config.toml
model = "sound classifier"
dataset = "short read English sentences (LibriTTS-R)"
train_examples = 26041
noise_aug = 0.01
time_shift_ms = 50
n_mels = 40
hop_length = 160
input = "log_mel"
spec_augment = false
win_length = 512
targets = ["voice"]
num_classes = 2
arch = "conformer"
norm = "layernorm"
hidden_act = "gelu_tanh"
mlp_ratio = 2
head_dim = 32
fused_qkv = true
qk_norm = false
inner_norm = false
moe = "soft"
num_experts = 16
moe_every = 2
expert_mlp_ratio = 0.5
slots_per_expert = 2
shared_expert = false
subsampling = 4
layers = 16
width = 128
positions = "sincos"
kernel_size = 9
mixing = "mixup"
label_smoothing = 0.1
loss = "binary_cross_entropy"
residual_init = "none"
optimizer = "adamw"
learning_rate = 0.0014
beta1 = 0.9
beta2 = 0.99
eps = 1e-08
max_grad_norm = 0.5
max_steps = 6600
batch_size = 256
epochs = 64.9
lr_schedule = "poly"
final_lr_fraction = 0.05
warmup_steps = 660
weight_decay = 0.1
Rows from block 5 of a small sound classifier, named by matrix and row number. Rows with one number within an expert belong to one neuron, the router's apart. Each number is 128 + 32 x the weight over its row's rms, rounded and kept within 0 to 255. All counts start at 0. Numbers have three digits each.
After each expert's rows are labels from the 100 clips, of 14848, where the router gives the expert most weight on average: "strongest on" is what is common among them. Only what is clearly more common there than usual is listed. The data: short read English sentences (LibriTTS-R).
# router: slot weights (model.blocks.5.mlp.router.weight, 32x128), inputs 0-63
# up: expert up (model.blocks.5.mlp.up, 16x64x128), inputs 0-63
# down: expert down (model.blocks.5.mlp.down, 16x128x64, transposed), outputs 0-63

# expert 5
router.10:104083079068106157128149121161131160117145178098147176166114085170161156147042145070111128100130172128095063165164148110076160175172104135119140156114148168144085118075155114090143115137074099
router.11:128066068030105174127130120178138193083141187097102151173119098142143146103070141088102079111113168129079098193167114130065137132118104096101132126113147167110108116084166157089121111129084067
up.0:126121150126167100089121191112060090129107115168162104046133154109106164167115115147166133096063099054150127128057096096116148104138144154182141173131111147132111144137165163127103081095134128
down.0:127127119104107165106128096086105239067201157109155117161106122093133197135132144079149122127189116177097068156123132082073104144090089123086129133075109140112098134121161135156114124182133195
up.1:112137142061116183092109142149123147125130127169076180084175119155075099131073141155113157137088082175106110128148124188093167227098140158124169099146144133120095138151123108150073089150140134
down.1:072114078108119091079174124105162150159055130142196128192092104160134173140197104070090106131111155113154124157157116077148087119151149156107121074106096161141120119135149153103122104106131116
up.2:098114126078061182139111090130134112143174105134111098114109048182189110088105043106173135160136139082109160124138146127104158134118111106085091170103076166100103152096169145143082159176101139
down.2:180114081076154140070064141144118137153156157102140120119124068067133123095116143122094163110061152131124149107146124128112106123120136070094140081129157078129127104109098104160144068110079125
up.3:121141079146172113140101044152116165150119067148100062070184129107088154147095151178128161146111084165165123104096116139143089135105087095124153142129152121161122161158146122137093140128159168
down.3:198084152158127130141129145157059116100069120094104168095064121145112131121177124034109137141121112152165132093102087050142098124151117125151111097082090157108162123121103140143159133134121130
up.4:125179172143135076141122165158107161128125073147123057079111072112066105148135126131083158196061125121154200173137152166179120073118089158144124131153134075169197145142149133109100130132169112
down.4:125109133143137087111130100093095120135108170136124165136098158138132112078110195035142121117130088175160106113148149079095101159113149117135127124096051113137129063114096101155141126107081120
strongest on: voice: female

# expert 9
router.18:159108119116143108154090147157143135179162219087158133130120085083133071080114103116119112176108164089130113125105088117182133117103120135246095150134123146201136136067149176102189056168104144
router.19:138123142149136099150097147164130118169133184107154137139124097070137060073100088125123107144124130076134152089088097104172124108100118133233102143145114157192161137078147154061175082168109131
up.1:096098131162128099167066119107148161123107143135100172156143094105085137120074088117115111160071123105049119140134144115120143119139165081188109121148123192110138112149113189115154133157140102
down.1:133177125115110224142178195166108099123121103108085109115104105064160175106134128141122132084163141123153162149121115147088126078101125129057155156116179075148128153095150086096094095128130178
up.2:102067124090124090081120174128123127147192140132131198102164117106143093080121116091120155138143157147136091148187105137121110155131182156107104083102142119093150085105130129129150058113203040
down.2:123194079127137165123092117154131095133112108195065122164144075091111150208147137148136132106191107069150109130122183117123097124123136088151124077146102111204124096092181225121125150114126157
up.3:113100114147122100110081169152116124145113195137178170162124127118076145099086133071157096060132129119091113169131161119123119176076195184142112111133118150161149128113163128128114166177191122
down.3:135099105065104123115131131105159144127132105117073096143123102133163120154158087194144125119182127101176102157102093124116108162139097149099126104148180125150159080114105149127122138068106140
up.4:136105082184107136157151135160133141080087122121062042129143111071141126093083150158135184157142090153079172124090118129138153143073122124176111125118152117161159180134113167141043090070110127
down.4:115172125139122126147119117095111128126134125128180161146130137151142102144205146113099099136150172085148079126115098115159095125177138147108129122098087093113122099094121172152147150190144093
up.5:090149174153143125134164087129171157158119132159135165080106138121115109135108155133159230140075112123174104095121128116149134133127066148132115167096109058159174182155078141101135138191165143
down.5:189142102112107109109132229159140170148073117124160130140172168102140139116164150117083103188150106096094133175186147133117167118150138182136167113141176207124098142106152158109064149127144160
strongest on: voice: female

# expert 12
router.24:130062160140105103083117076107141160080155145115097125136060106106171126092092103100123142178143172183104076163090124109174136108148114114119110145200124165155098151101157133111214102133147098
router.25:122053137134127126091108073117145190101190149128130127152048096091168127107097074068136128158124168182112103170100110122161125095149110095127150135181114159170074139126179176108201074126154117
up.1:190126146154193069117072106125173101156137152100186118111125143156081161137154166127084150081140112129207145135120136129091089130115182098106111148110147129136128140068173127107155123110113205
down.1:096143113152058120137142122167113153103119069152128084087090118114136064099104084137151111159147121142137157114099091130152171099070115162207145170150120127133187102147089134160133113109095054
up.2:113142147120211075096074100145086173128118083059124098144084148103162112140081111096110166181107115159209134124115126097151094092147112105135156091118085105139096150169119131101134140185131145
down.2:171120128108088090135141167176108112095130171138182198046174177105081133167186110123120138115141112102099124063116132149155146148106111094159084126100183112174115111154144165162102120061093130
up.3:060139094099106160099136156113133117131182162125144207118138132050101087063147093112111086052145141144084116094155125157087158137160186128170104105119137146125137104067084140113113100137141152
down.3:132097181148148081101096142120155114158115060111113100107120115253143130177144182093131167173092150100137066113090119126156136130130145145131165156149133145154119130147126092125135109124104082
up.4:146085116181190081096077086197133101129155093111146108044123192090072085171080087151057124150156136130144146132108080090152161089081041128131176097110141133152124146204088129130090103127114120
down.4:171115083074091217096163153156107123116126092140152178104135094145135151159101151165189134128179103195086133132128154097201146157162137140146145154121162097115164159136113109124158130171201158
up.5:165093158098192130174097126158186109131106178168124082133077144107083121182081114119154177173153103086123109128064107091115096148090099146161109138124128085158204106211117148101100112146138151
down.5:108148104128064137106136109116139126061138070088120122106141099129114124114195179066133098090088103163156140139170155155070156155114136110122181138071144133091128165126127129103159156142178179
strongest on: voice: male

# expert 6
router.12:106101157120118165144091094091112179124187169154151167187092118127197058085109076076148131139164146155116093117129131097160158183155148138160110106188121179120091062150116178122201117145168140
router.13:111093131138118139161108070130156167117175192117138146183130081112147078069086054078140129168130169135123080147140119098157151147143119113153091099182107166163090075110138171094201124143134118
up.1:058120144150057181139153169096101108100135138092087166101129129137062107129196120130142136117128106137141172099118136098143142150149121128188179103094172078101130101114119173108086142142140113
down.1:169136124081133069110118150134121124164121051096136082170114143131226155183104127107118084148119109132140076176112128192120098119150141087073143143121144132142094163113211180156192150094159131
up.2:116108061103101124167167146119122176093118154161130139107171132112125153076114205143060117074134166146105125149108202117127199138124112159085173136145183045119110134111183167140130097084131070
down.2:115123156169174140111098141105158164128148054131165116140109119148128096165138091116106146179092156117144120127105151186141133105177092139199117151117116216107167093134144149141093196181091167
up.3:130154163131136189154194169146108171148145176154166155056116071140077154088076159137170130150158069146121085123189153154108138116168110142135074107072137202099151123104107185119162126148145150
down.3:118047141112088099110110145123160093138110108123135127236135100106160155137099079037170129107133175113132043100137143133128154144110155125095130172094130099143136150192122149154105120161172123
up.4:099070083134120098139129185117125092134098142134155164155141144106145054088072149085153127133129106144104136117100111156096147167160094167117107146101115166051104112142155123089102110159132115
down.4:181164124105049136162111113103091116167123080081096099193138188049108103146110131134177166106163193127115146120143122156172114162122090119175144089136149123162157112128142164101130131112132090
up.5:152144123147113044075128160187141077137119161113151145140139139136128086122094122138117119133109107111142160151068146138126209131132185143222073119169094197144128141152160146103119127084180177
down.5:089120143138136192158181111114117191100129106133166128080106168130112086128116110155110146103126144148157123151159122141075078104125131098041147152136154111111126053122064126149118149136146117
strongest on: voice: male

# expert 14
router.28:107079167100110117117109125071143165097181157176149164194124120194176087137072102100130146141129178171111095149095108099099165136160100173123148134166092140103117126157126133154140079166166122
router.29:090093152096102120143094125121135186068176197158126148176138084141164074068091074095117120149099164168109099137104093135099129129154123156118126101167123167137096097179135160180132086132162124
up.0:069087148156115141168121111145171079143100134131079170182200071125151111140117149130114176123181090130115097136099177179130133160154171141068105135128114148132109139147150077139113093157129148
down.0:142135087162134108087115131133140148107169134108156139101112137072068152160125121104120133141076136106088165152189070141150129071128165118152137134147081208113128090123170177134198152124158116
up.1:132113109087155157152142128116066133059089145075088097114138089146111144162106111100101129134128177119058081068132120117129186121117117142102124130089129124092131144082115088158084127099166175
down.1:111129096179081111150146117191168140130165106126145176139117157169153132140102178117131135122117093094234129195160140147170078084122136093113131159120162103147158136169124180140198151151129128
up.2:124077124098156042103109177120115126148128141133076100129080131151100120158105127108197119137125143080133121164135048048138104121080095168096153116141113110152162151140194124085136112119136121
down.2:089136125098099218131143137140105166125163068162121131068165192062093164110113079161105145095131112124113152131118178156147104143163181129166115146107207131126153138154102130179102161091139114
up.3:144090162098134119141146169157134151140130077099150077127086100118171138093130049088124126134138148122150106175093110096177195143062117177165126146139104149136120145114127126129145112077086090
down.3:085134123104140152122195111121144077122091132137115088047172160104103096116093197146080099114145148143100114109148164171052100151171127103091141162133149074114145104101111126149116175089191112
up.4:145178122167109171148127143098133158146142100226129190128145116111151165088170097138104118114154121141076206148143184170106136194154136111176115157146177167114102058150103112121063172129172152
down.4:149109096127121078080099077173098082104133123146168109152102140116138103185099159088132177159133160140186112131099139117142090125146081084127123139135129120170136182052142145132174115177170057
strongest on: voice: male

# expert 4
router.8:118077084077129161112101117167122135147121205120126184121146166134095112031110148103083069107104172099105108146147106130081100113137129085160094080095130169105111129107145120083151100143078068
router.9:086102107118124113099111154147131135134125196122174204144164150138123135094076111113115103089126151105092094158119085096105168185138130172188088136128128207117113128055155116042166123171114094
up.1:116195113090115150127075173132155112172073124139189158157143158136127110072094125116076056112095158088143114104106131155152146151132134170168076148167093147145141141152114101130035140105175123
down.1:191151117137123176140162131112139075106121081130100087102155071153157108164117159157161123166117116176131108168120106180177127152131140090154113131136141116110201088174119137090147127151167129
up.2:106126124136121102136162157149139105134155185165161213165112164140112111119106121089155115097105128125122120104146141141141134138113114145142065103154122140087131055081141147133081138184118152
down.2:150133143118125170153124141138076127146145118147112121092174104132146104129171175178140147133188106104144138164132110169124097141107120171094208150134138108125131127124130197084127119090109075
up.3:133138135124138068117150190164130118122106102138172080046105163100136179101125146132154130200155104138164160094131174153153167163178118133127125193126142168145184214170102131146162104118173134
down.3:115120134141125174126143125072081118116073105170108147117152147127108056177067113113144147104078148112137085110129144130089088115118151190155142131099057064119146092142108136152131142113187147
up.4:148198104152166174159124134125127116103079117100092042052132097053132107133158135181122137180111097122125139123147164162140077128103106058133221158111139126154126161098138151164155174077174149
down.4:112144166096140095123118150183123117169130162118124196151138143124070196101105101094120113142164113146144130108124087147117142117131119148139133093092103102083152111170145129170128125188082096
up.5:149137118124111154155124128149140134143078099093118088070084149088109171151154168165099107188082103149166179134129110147135121124115162105124171140092125108128177155127138157147117183061111172
down.5:148109150107098116088137131111085134142155169113203152181117066110127142104111140062092089131119114058126097118138106073173108121114166128174134105075120144105120130097152112140154143141125104
strongest on: voice: female

# expert 8
router.16:106130110110140162152111087178100181125169220177104153184118077116204068052097075096122090116122140140070067163143141116111122143144135115161122126125135189148089088146120210091193101161146078
router.17:109139111070133159150099109160113179128156209150130163165112087131199096058089095083124108149093132111069095130161124145122115156145148106160097120149135191133108104097136192121179075129120104
up.0:095113143112125167149157127098076212126165130144102126115104093123179119163148173107151156072095133169081166151150171142111120189159119147073158158138102123128080130097093153122158150142153137
down.0:204177161132169042136121172105166035090149154095160145160172157085105139151148141128072136180102143125158128166112116104110158098123157169142147124153134125106122114111108096168112103155136112
up.1:058082153155160189096051087108057150109183171130074138090153107124077091169171128158158144140101120145055136157138109169132079123134109095130173140141164083125114102086114162133115112119166134
down.1:172174129140176056130119146163155102127101151141173166143156105127180151081111156065078088123135138102118159091102128100091154132184151155127150128129062186188144156210126123126166093172113078
up.2:121120117150115113167156094165153118112175150120070131106083101137070118075157173124165113152122109059094116160093137142121155177176119154082137141106158060095083139102149218174144128183091110
down.2:090096088080096174091176169096112112164097123170157156145175120124118114163134103087136135098132188099115110108119093067059119123119163115123125137145097117121140134135061108169111102125075150
up.3:157093125152120075156171122093132099093111103151159170184123115130140054064101114101151127143151087091144134118130190165154089138159148115104132104131065099095136135190125099147106167136142173
down.3:095146106089145208088086182155071148145140134121112105081103099151133152208133129124144136147175113144094119120078145154141130176125138163131187196128179100120102174042151134123060120120135121
up.4:051065132075125160151091162100054092142139146083077117128117093136163117125155146106132099095169097158119164196165103068125114105107119114124211169122091153109124145120111135126112095162163097
down.4:173099117140117073140121149133141113129160129155179114159161104088090159160093089175094170194133142100129079078133152164176166141107152155146105155129163128142139130129162109153096127123144147
strongest on: voice: male

# expert 2
router.4:149098143065145113128106124136160159146132229118171204138112135111121107092089100094103076110135148082124093172138095079130167130113123165188136122099136194158130110090146152058175081196100073
router.5:171065107097134085132121121152129120135149234077111099110136094137135134089128120077085072124132191117110110120107136102112116096086094098175129087087137150135120143098180144068144071114093102
up.1:161118122100135158106110135179144158100108075124149107139103168128119119120093071159092122141112183108062101131130112182205091185122131135052142148093198113187163128065119170123131171125085150
down.1:167123173130161103136128081139106123125152139118120121145158101149207136121079157116150105112125127149145142097094161069077135079120098109170101167162077110202127206113184121146121086133137092
up.2:118100114109168108154172125114069166156128159127122130093092179121140036092137180167160139149154104142139127092179135123121116073134144133090172165136108114183162140088091125135174180130141130
down.2:129158122137100106120118182165131101125093111165140116169180114136137141134165112173089160132096108100121104094098078137173124184120102179179105137135146176118161171184099095156038104100123106
up.3:118105126106155154176108090064101136116180111135138118101157130109104068129144122130160148082128080161152112171130145135080073067108160149087153167147080136141152137169093142141164137193128114
down.3:157122104127097116139168181172119090132050098118125102095169107141105169118138123138111162136163132107134167079062086169119159136138099125131135128124167126099170151101127079108058067069106155
up.4:150136115133164116118146107122131154094134142141117113120062132135086042101116106167131186155185113153121109133127148084159123107095111182085172174135123132119148131142074149103154092108125070
down.4:094140102118126158165117100118121096093061082163140125062120152131144091175111094190122190179133115135141155142072123209134125159157118074095134127124186115136144131135038158123156176090126102
up.5:132126136107145137090131129095086079171096136147153150068158229129180129173110151162119140119034127136171179156190096064078105150097115112102144134128094181140102135130065132122075177109140184
down.5:147113096091137119119100133068130109091164129174113104182109117161141122113131133067159182130138170083172123086072077161169194063135129196088086137120100115137201116121143112160135075101098128
strongest on: voice: female

# expert 1
router.2:142114081067149152131098125170107147139155206110128170162154099115130094089086119084074107100089147080075109152167138136101118113116129111165066128098129188175089138085176160067136105143082087
router.3:112103083075141154115102123155087142150131206114124190163134090102136083077064111086097106094107155105078101149144149115109123142103138135174087141100105193185105109078151155074148131159099099
up.0:102072145134112102158120109064178149119097130172158117191127092146121113136177122122120177147123097196115145112122158063124105140151095138126109172162168078122183090111142115120090109161141119
down.0:132193111129133179157113077142118164143176074148088101096097109057128094124083142175085131119123104077209096130111131175163126127120159120167165175094177146103127147147121187104107149109141118
up.1:098176161135094135146157138109141127150115131116152150120160119095105126126172153126119172113099108141109132111134158109092118149116135147133095081139160103129189064086086184142072155104159208
down.1:169083076105143129098111151174190062183119116076175130124136100116115123139142158080081115134124137082119117134087080137099140117109138094121184126136064188146096130127179107093107093166104088
up.2:105143094115139123155152118122142180141158080139169127125108094149123109173107116152168183160123138134120131131142124161120145121125097092179194133138180120074101121139135132071127135132123155
down.2:145071132148119079144104153163186123130122190085079191151171110122204163104111166085093099142160105141167117074151094108119108110120110103096091102112090127147168162172152115117140128125102122
up.3:092138111112103091090185101102159173165120068091145112103112109158075209155162164124094139128076113082147152153116115126112135106075105135080138178149141191140129184131163150144139114095136148
down.3:078186112146128128110144132148129066099113188121196110171116121131108113088092157104104091142132093056124129106179050086091136119096104172110136103102094068100157102105168103106111120145056144
up.4:096110183069146138140100096112101161169148101119131182147120147165084133088096080109138130064139171144088136113126131145118136161174174113088085096146159088128073124150123107142176114163146111
down.4:141141116128081144140139146154103147179140039146085043081102138120158126184119108141127169174139088180099201096136129176159173122113084154119163133133162174125162115165143157116119170091140142
strongest on: voice: female; the word "and"

# expert 13
router.26:128069141152117156116099060129159162130196133087083086120089102113146095103115070108142150183117159172136105125096118105191099088113117084138168095158093115143080127157136172088222104149138093
router.27:120079177163115162094069073096099164116133146129104125181098137150198094096094073105167164133136123192126109109094138071166125160134129127144128088166091153104099110176118158127217103141151125
up.0:142110160125115140118097170139155081070171142150108083134059128116147087139109136080133122114146143170108107202079110089152136109103122103100152157127128148160149183093180127094111100060148085
down.0:141119111139061148156193145101075120160151090124104112128175149098111155107116116170149126108134116151092180136094111156153135153127134153201126086141137062107101073148082088130161147141124103
up.1:120127150121112188092188092123142131120055159197071196176140056092130079037133108115121095114134155149073154089138142137067140178142154156094104159122140124126101120113169134109073160176147125
down.1:119111197106192104112106138160110196122167148156134132166120151155065083119136110079192093146113138160122143153143126102202119140138124156162164139153087131160110138162121160142151151130146091
up.2:176128112121117052111117148183138122115108080127169118166142093092116132160137117103136084133163082094149082138117179138111152095113093156150141081148096067096119083153165110112104090133087070
down.2:083118105125077204148165091092068125121101125165108156101081177209090144057104151058136165139152129139135090144117117089123144185142117070089144155135151141097125142070109128127114172124111152
up.3:074123095082149158129107143070189176139128127108132116133095129124099133123084118066138108104136174174097149216172122130110082091140128148058080102105138135166085127122195148139130174164135128
down.3:166086145155126084119162164134144063101051195116105138153156128107126115141177135120129145094134141119122115090113163147070162179105151078145142127124077113047125122136108127111152132117109130
up.4:136186139149158042198157117186110153111178122100097097160129075177137087140078145155147070163141119091130151133131134147128135158091106145162117127128153132182135144165171151137085106205148160
down.4:124117141133117241058134132150130108108106143201163219081135130123130111068130130138034102116131109140122104133110104109091098068131114080119108159129108085142149100181121142112141162098147131
strongest on: voice: male

# expert 7
router.14:108108177105152110131079093079153156128192121148101123177067100117162092111138064097179160174128136184109111122100098091170126160198125135145119109193104162121114097168124198150177132125180124
router.15:098133184101142110111108098086108170097194116153109109171073129115154088123141059115175155136120100172085118124125107128151107157200124149146115121174109165090098080195104170183161144131176125
up.1:183171164057082110151095147110153157114089076131099100115108073154142090112115142125118127193071191167179126193152154170135132119152069093114085119122179095128099133170106129107129122184100096
down.1:091074135136141096111177146134141065130103196118189153100183145098084146109096173102044100132129139121087126114113167103123147123089180166113174097143092133123112169100134097141128127089034094
up.2:136105078168180098183149168105122123109137127137137160152173101120086127095146137171092145108157072116092182172132155096072136159146113111087147146101193157141108132154127099096194063088175117
down.2:161207127100117109094099073058132154123162105139106101162057137114167121140138110110160159160127190123130097140124073126159102081092147184151118132089113175121119157103090167141113091150115120
up.3:091084108129172123137151098175136107073132101093171177187122095153134104115082133135135144112115143121145073119147165140172099135110222070127149094127144154106141191120150164139132081161113154
down.3:172141148110139128107137171113164116159125125205107097085119133050095115133176132131168111104157116137125128163139120113078125109113064185120126176168111161144157087118108099118112139125087126
up.4:177077182128118092063128150103149057100137095118132160140091125127154118132128175137095098131151135100136080093124098147148137081107135084162086129112155129149157216074144087128093150120140135
down.4:121099059107183171079122094120118189157141077171130057029122136148130081144112099150140137110084076174076144148142087157158115143191139140160166141137150126148139073157094155136134141097099067
up.5:113135135121124171119190174166137156126109142119149089056122148054080097101081098175090118125146123182116230104127193113102157161137182144118135184106164120105138075150103125159084135122129178
down.5:116116116106109091094083103130154086158113136124106139162103098177131084123122092109180092089141168055144043131152120074156135106141114144155102108097108143152070141137169139107138135159151106
strongest on: voice: male

# expert 3
router.6:106111107045120158122117148127100132158202185112148182181138099157092061101087137079117104095109174111056090127169109117110165147150089177169104128134109187133082086087153135094142104149119098
router.7:110098106033138142117108151165096131145151208112120181151154108113142092071109137104123100098063182104082109156131101104087157142151123141195107111114101192135093092090174142091127096141120093
up.1:122130098083116172146145073172171141157124160141121085124112126088109169187108118133107165130150143222103060104146124122127065137128165141104135106167132121158082123116166166136129111138155144
down.1:105118181137181071119137164141116124101118132094176118157167116160121074096211110151099142075130162053138141111120186150127159147153123149121113111109104122140113168159130190147152094142117131
up.2:111090147108184103189153111137175173126105071145058076154086128136121136067110109112161142157133137202143096113136126065086156158123145193106135119130112106121199137169169086120147154100169100
down.2:136157102137095158075159113161063097092137144073162109104169184135157134125171104162064160106152151083158152111152130164170150121100155115132119135131176095136125117182093114157114137108143166
up.3:107146117109100202173135173156072125138096173162110178103149115077056096131128147159130085121143129205095154096152141100123125173096121104126180074105148117101130112137060128125132148086117135
down.3:134059115125144037121116108119165078112079169070123173183155081131154157138163138058108162093157095079134121160171133109088131130140136114134139089123146111175126197118180132135126110146163127
up.4:109135174114141072137163139153099125138068103101147142152126078163160144122143126106107091154108076064132135115137139066156199141101138129075125134088141077114160111116139121144135131054169141
down.4:137083076144107151163107113117166148124147157095068104081142178106110105100140125103116159118116095142124115110141138139104059060119091161143158100115116101090085102061167165099126120160099102
up.5:123157136114158186146105077130125152130157105154107065091150118098114121113147146198138119138100123163129120097140096220175102112128098159173111144173194093184120176147060133146128136130124108
down.5:104096171158165095098126113100123108162138125131190139175125140209176115137148161072082087113204104149138117107090112052118106157087140122130050126106104143152145171135138118141149119138138191
strongest on: voice: female

# expert 10
router.20:134056095077126120110074111133147165130140193122156176201118082117169098067067128080089102152130190106108096151161114124098158176157139140129070138136142189157099115099167127038177079159097096
router.21:116114076105117158153098094156160183125123232133164122167112076103157115051111117072087071162102151110064081185156125167103134150143106072106126101127139179127096131088148152071182086139122089
up.0:075125061106120180116180134137128127158127119146109109072133156071044174147144189173130187140126080135115165087089128159092109103094147155122103112092207130114127188116132156132128147080115170
down.0:136114134163154079158103113124110098119126154114148157158107142141134104143145126037081097111082170089095103135102091088167168162130091170079138083110089063121099164109162113142137116102129142
up.1:115167150150091189080084217146066162127141096096180096085149164165082115162149140136141118171140144125208163133098140170135092121087143124110151165152113143148168120146121108150132123145111174
down.1:135121095143155059152116101153136091178128117133151168159105133168120153095099152089147126132103082086072154129188156103163139107169114145094107102140154175146124174159171098169082084165130136
up.2:121126126170155178131143147111149074110126183100093153158173142101092119098075149165128139150124086189099105118122175093105101131108164095110060085150105130085177130120115094128129112124132128
down.2:107147155100073121134105124123154142129146085116184101133151099130141128175136121098212129153097136076157109171114116118155152127155105103161182164105194096146127128102207092109104143183159099
up.3:170208160132129154097171135167131084108159147145063189128120092127088109107149132101110099127110119156155110161097180142079161152097146128166124126111143146131133100125073152099072186123150139
down.3:118067165140139142157062159140117079089103125122204144149127092200137146178125169124139149167181142102155098090091110105134135181114061115078136095149127192145143149094155129149154126123165109
up.4:097110137181128199141167115092091127147114152103086176126183145127117095139089120160124184179138071161143150167110172183087084106131133067111110107138093147156085140125114097181120131143156163
down.4:154104137087118075157087147158144101125168182147170132159085139148116138139127114078125133151127137108131090113119114142162143123141158159193172089148154162135131144177116147125153100146151111
strongest on: voice: female

# expert 11
router.22:181098081090136116116135150163096118107126205101148185152126097118147111082099154081098104139132154083108119157159127099114151116095144143168070113104141170208115145059190153079112099139103073
router.23:175077111081117139110127126171078130089141201094090100148102078122144152094122179062106087146145143132079118138134128144138108112105138091137118112106172154155103138080189161075122101140111087
up.1:166170118128130132181204098182207165147113121148132133131110106148163129145179176135074155127123139156133113143082142182109121137152092083097101140157117111219147093118111103157165122133131191
down.1:109107134152140118105073104144138105117116136111156126065120104176140123113127108105166188121154166111147131083108114066187168131098164164169180127094128124086106083084093067154061076106089124
up.2:146162091177130103115082170155111143126087099135069044023131140104131154132180162169098137169139133163112155145160149154109145134085186091125128103127203118141161163106119157125134161060090158
down.2:099118146121188146141131149086129075122157218147148189184130113116085153109104115057144133110113119126102148142122083076112145099132131131164142134125090192120073121166164133141151160178096083
up.3:172191175101151161135098126072138185169145097117171127061060113112147175110097143151125107065157135141140072152121154133136117177142154180135121177151145136164090070076159125129139158063159135
down.3:114080090109146101162161159177193106129146187123144114165146132141128083148107120162097193110092127072150168090103128059143194076115119138083125110157132078108092190118192099166061122147129153
up.4:105080119171108141120146089111101120123110160116083132102210116129146074114117147146133100142133054177149132102149168131128143112139148078130106114116164115103145148136118114148071182119132172
down.4:113108123089115087067071098130134079110140156132195182132089124167051136120128123081174162119101169074132141162085117103161125104120124169120135075129121161147104140163165109148147115123107131
up.5:117130116136163179136144180182096120183133128142141128098068114110095140116099069122115135115151128143225153087132120065086178169099198174116169116158165166135151175142089185113150115123119157
down.5:167144161102074083154129094119142047085118159151118100155127097164198120175176120145130147155085119109079108128118114126142118095159135093178108139127098131189105062110119058136117127159148057
strongest on: voice: female