A small sound classifier, trained from scratch: num experts 16, batches of 256.
Rows from block 5 of a small sound classifier, named by matrix and row number. Rows with one number within an expert belong to one neuron, the router's apart. Each number is 128 + 24 x the weight over its row's rms, rounded and kept within 0 to 255. All counts start at 0. Numbers have three digits each.
After each expert's rows are labels from the 100 clips, of 14848, where the router gives the expert most weight on average: "top examples" is what is common among them. Only what is clearly more common there than usual is listed. The data: short read English sentences (LibriTTS-R).
# router: slot weights (model.blocks.5.mlp.router.weight, 32x128), inputs 0-63
# up: expert up (model.blocks.5.mlp.up, 16x64x128), inputs 0-63
# down: expert down (model.blocks.5.mlp.down, 16x128x64, transposed), outputs 0-63

# expert 4
router.8:121090095089129153116107120157124133142123186122127170123141157133103116055115143109095083112110161106111113141143112130093107117135129096152102092103129159111115129112141122094145107139090083
router.9:096109112121125116106115147142130133132126179124162185140155144136125133103089116117118109099127145111101102151122096104111158171135129161173098134128128188120117128073148119063157124160118103
up.0:103108149123153142131108161114104114112111146139130139141125100109094102140109123091114147103124173131107149094089105113094160091143141154148149128097124144114129152110116083124080104139188099
down.0:134129091125094133126130131134148119086133145149145098168187120142111180106121156110111117182154105140137111117141167120132109132159145105089108112116181134135126143122160119137092131128168145
top examples: voice: female

# expert 3
router.6:111115112066122150124120143127107131150183171116143169168135107150101078108097135092120110103114162115074099127159114120115156143145099165159110128132114173132093097097147133103138110144121105
router.7:115105111057135138120113146155104130141146188116122168145147113117139101085114135110124107105079168110093114149130108110098150139145125137178112116117108176133102101099163139101128104138122102
up.0:171094074099131152130123158167149161134107107082139093147087102092144109103061109157097117136160143156152115147145107110109113153089127127100107137133167110133114131152114146144152137132102164
down.0:113150174133123090149131107092123121096101168145138122112142138129125112102145141132135106111120123086103118091145177122126144118150144106141146103150120107125144114121124110118162128105132108
top examples: voice: female

# expert 2
router.4:144105139081141117128112125134152152141131204121160185135116133115123112101099107103109089114134143094125102161135103091129157130117124156173134123106134178150129115100142146075163093179107087
router.5:160081112105133095131123123146129122134144208090115107115134103135133132098128122090096086125131176120115115122113134109116119104097102106163128097097135144133122139105167140083140085117102109
up.0:118182181146163151097121079103088145137140098134118101106137174106160107137115126157137131111162117123130135101137169125165147108163133128094121180134114164118110115141128099113136146153154146
down.0:166082156085115111107149168155141141118105142119112112127124123154126121118141120110163126165130114118155154121105120116116105104090102125122123157137110120197140139105132100167128114146112105
top examples: voice: female

# expert 7
router.14:113113165111146115130091102091146149128176123143107124164082107120154101115135080105166152162128134170113115124107106100159126152181126133141121114177110154123118105158125181144165131126167125
router.15:105132170108138115115113105096113160104177119147114113160087129118148098124138076118163148134122107161096120125125112128146113150182125144142118123163114156099106092178110160169153140130164126
up.0:161147124116137147163177164100172094100118106107113126123144101134112132121163138152096108108140085145163111152149123119138124151105133103101130100116138116114154153142110120140134102067077142
down.0:117113117136125090112115122151098153138145102091111088112116120129145090132116092124187163129111135152060151115118099125161105131152144156159094146134131102118114116151119140139130146156159080
top examples: voice: male

# expert 12
router.24:130078152137110110094120089112138152092149140118105126134077111111160127101101109107125139165139161169110089154100125114163134113143117118121114141182125156148105145108150132115192108132142105
router.25:124072135132127126101113087119141174107175143128130127146068104100158127112105087083134128151125158169116109160107114123153126103143115103128145134167117151160088136127166164113182088127148120
up.0:153135119130120134135125149131084135105126163110140174174160110125109089099127093107127072094140132151090148088127130119098144155107104147159110095144140103097155116120130124134091116122149124
down.0:103117128125141106110117089113140108134112101116095110145123126138148130155109177099159154126145143099133145153173108156136125124168130142109136136141137164149112129094152117091104136157134088
top examples: voice: male

# expert 9
router.18:151113121119140113148100143150139133166154196097151131130122095094132085092118109119121116164113155099129117126111098120168132119109122133217103145133124142183134134082144164109174074158110140
router.19:135125139144134106145105143155129121159131170112148135136125105084135077087107098126124112140125129089133146099098105110161125113107120132206108140141118150176153134091142147078163094158114130
up.0:109126129142129109119156118154125152134111121136124087116127137060127130164122117128163164157105104133164142128090112108114124151114133121128124174111136116139175156116106123119145162117145129
down.0:163107157142161145132099093134145087145120105165151129130143117146153113104122128153113110102159123108105138130145114151148124124136115158126107104119121147155135132125101140169134126122132116
top examples: voice: female

# expert 6
router.12:111107150122120156140100103100116166125172159148145157172101121127180076096114089089143130136155141148119102120129130105152151169148143136152115112173123166122101078144119165124183120141158137
router.13:115102130135120136153113084129149158120163176120135141169129093116142091084096072091137129158129159133124092142137122105149145142140121116146100106169112157154100088115135160102183125139132121
up.0:130172102116165088123111141123129125100119103110146122058109090161090135135135136127121116120108115109152147112127122149185154131127130153120111175124146108170160164124114141122094139121129142
down.0:127094127108141150106200139134163136144137146113110150141150135121107114111089138090127087093147112144138135171160164098142083141091118121090155137117149132088123157148133107144142109099118108
top examples: voice: male

# expert 11
router.22:167106092100134119119134144155104121112127186108143171146126105121142115093106148093106110136131147095113121150151127106118146119103140139158084116110137160188118140076174147091116106136109086
router.23:163090115093119136115128127160090129099138183103099107143109091124140146102124166079112097141141139131091121136133128140136113116111135100134121116111161147148109136092174153088124108137115098
up.0:140108137124163120101131166125114118111144152108105096110068068139124129099127117115137117132082130110144140149135093152144152119112133147139148119132128146119114154124152168113110106125132124
down.0:096126130116104180125173121119087149125112102140120128134165183164138096163108115133119153114160139153140116110168156144110124142144154140115106126151143112091146125116066091159118174106122153
top examples: voice: female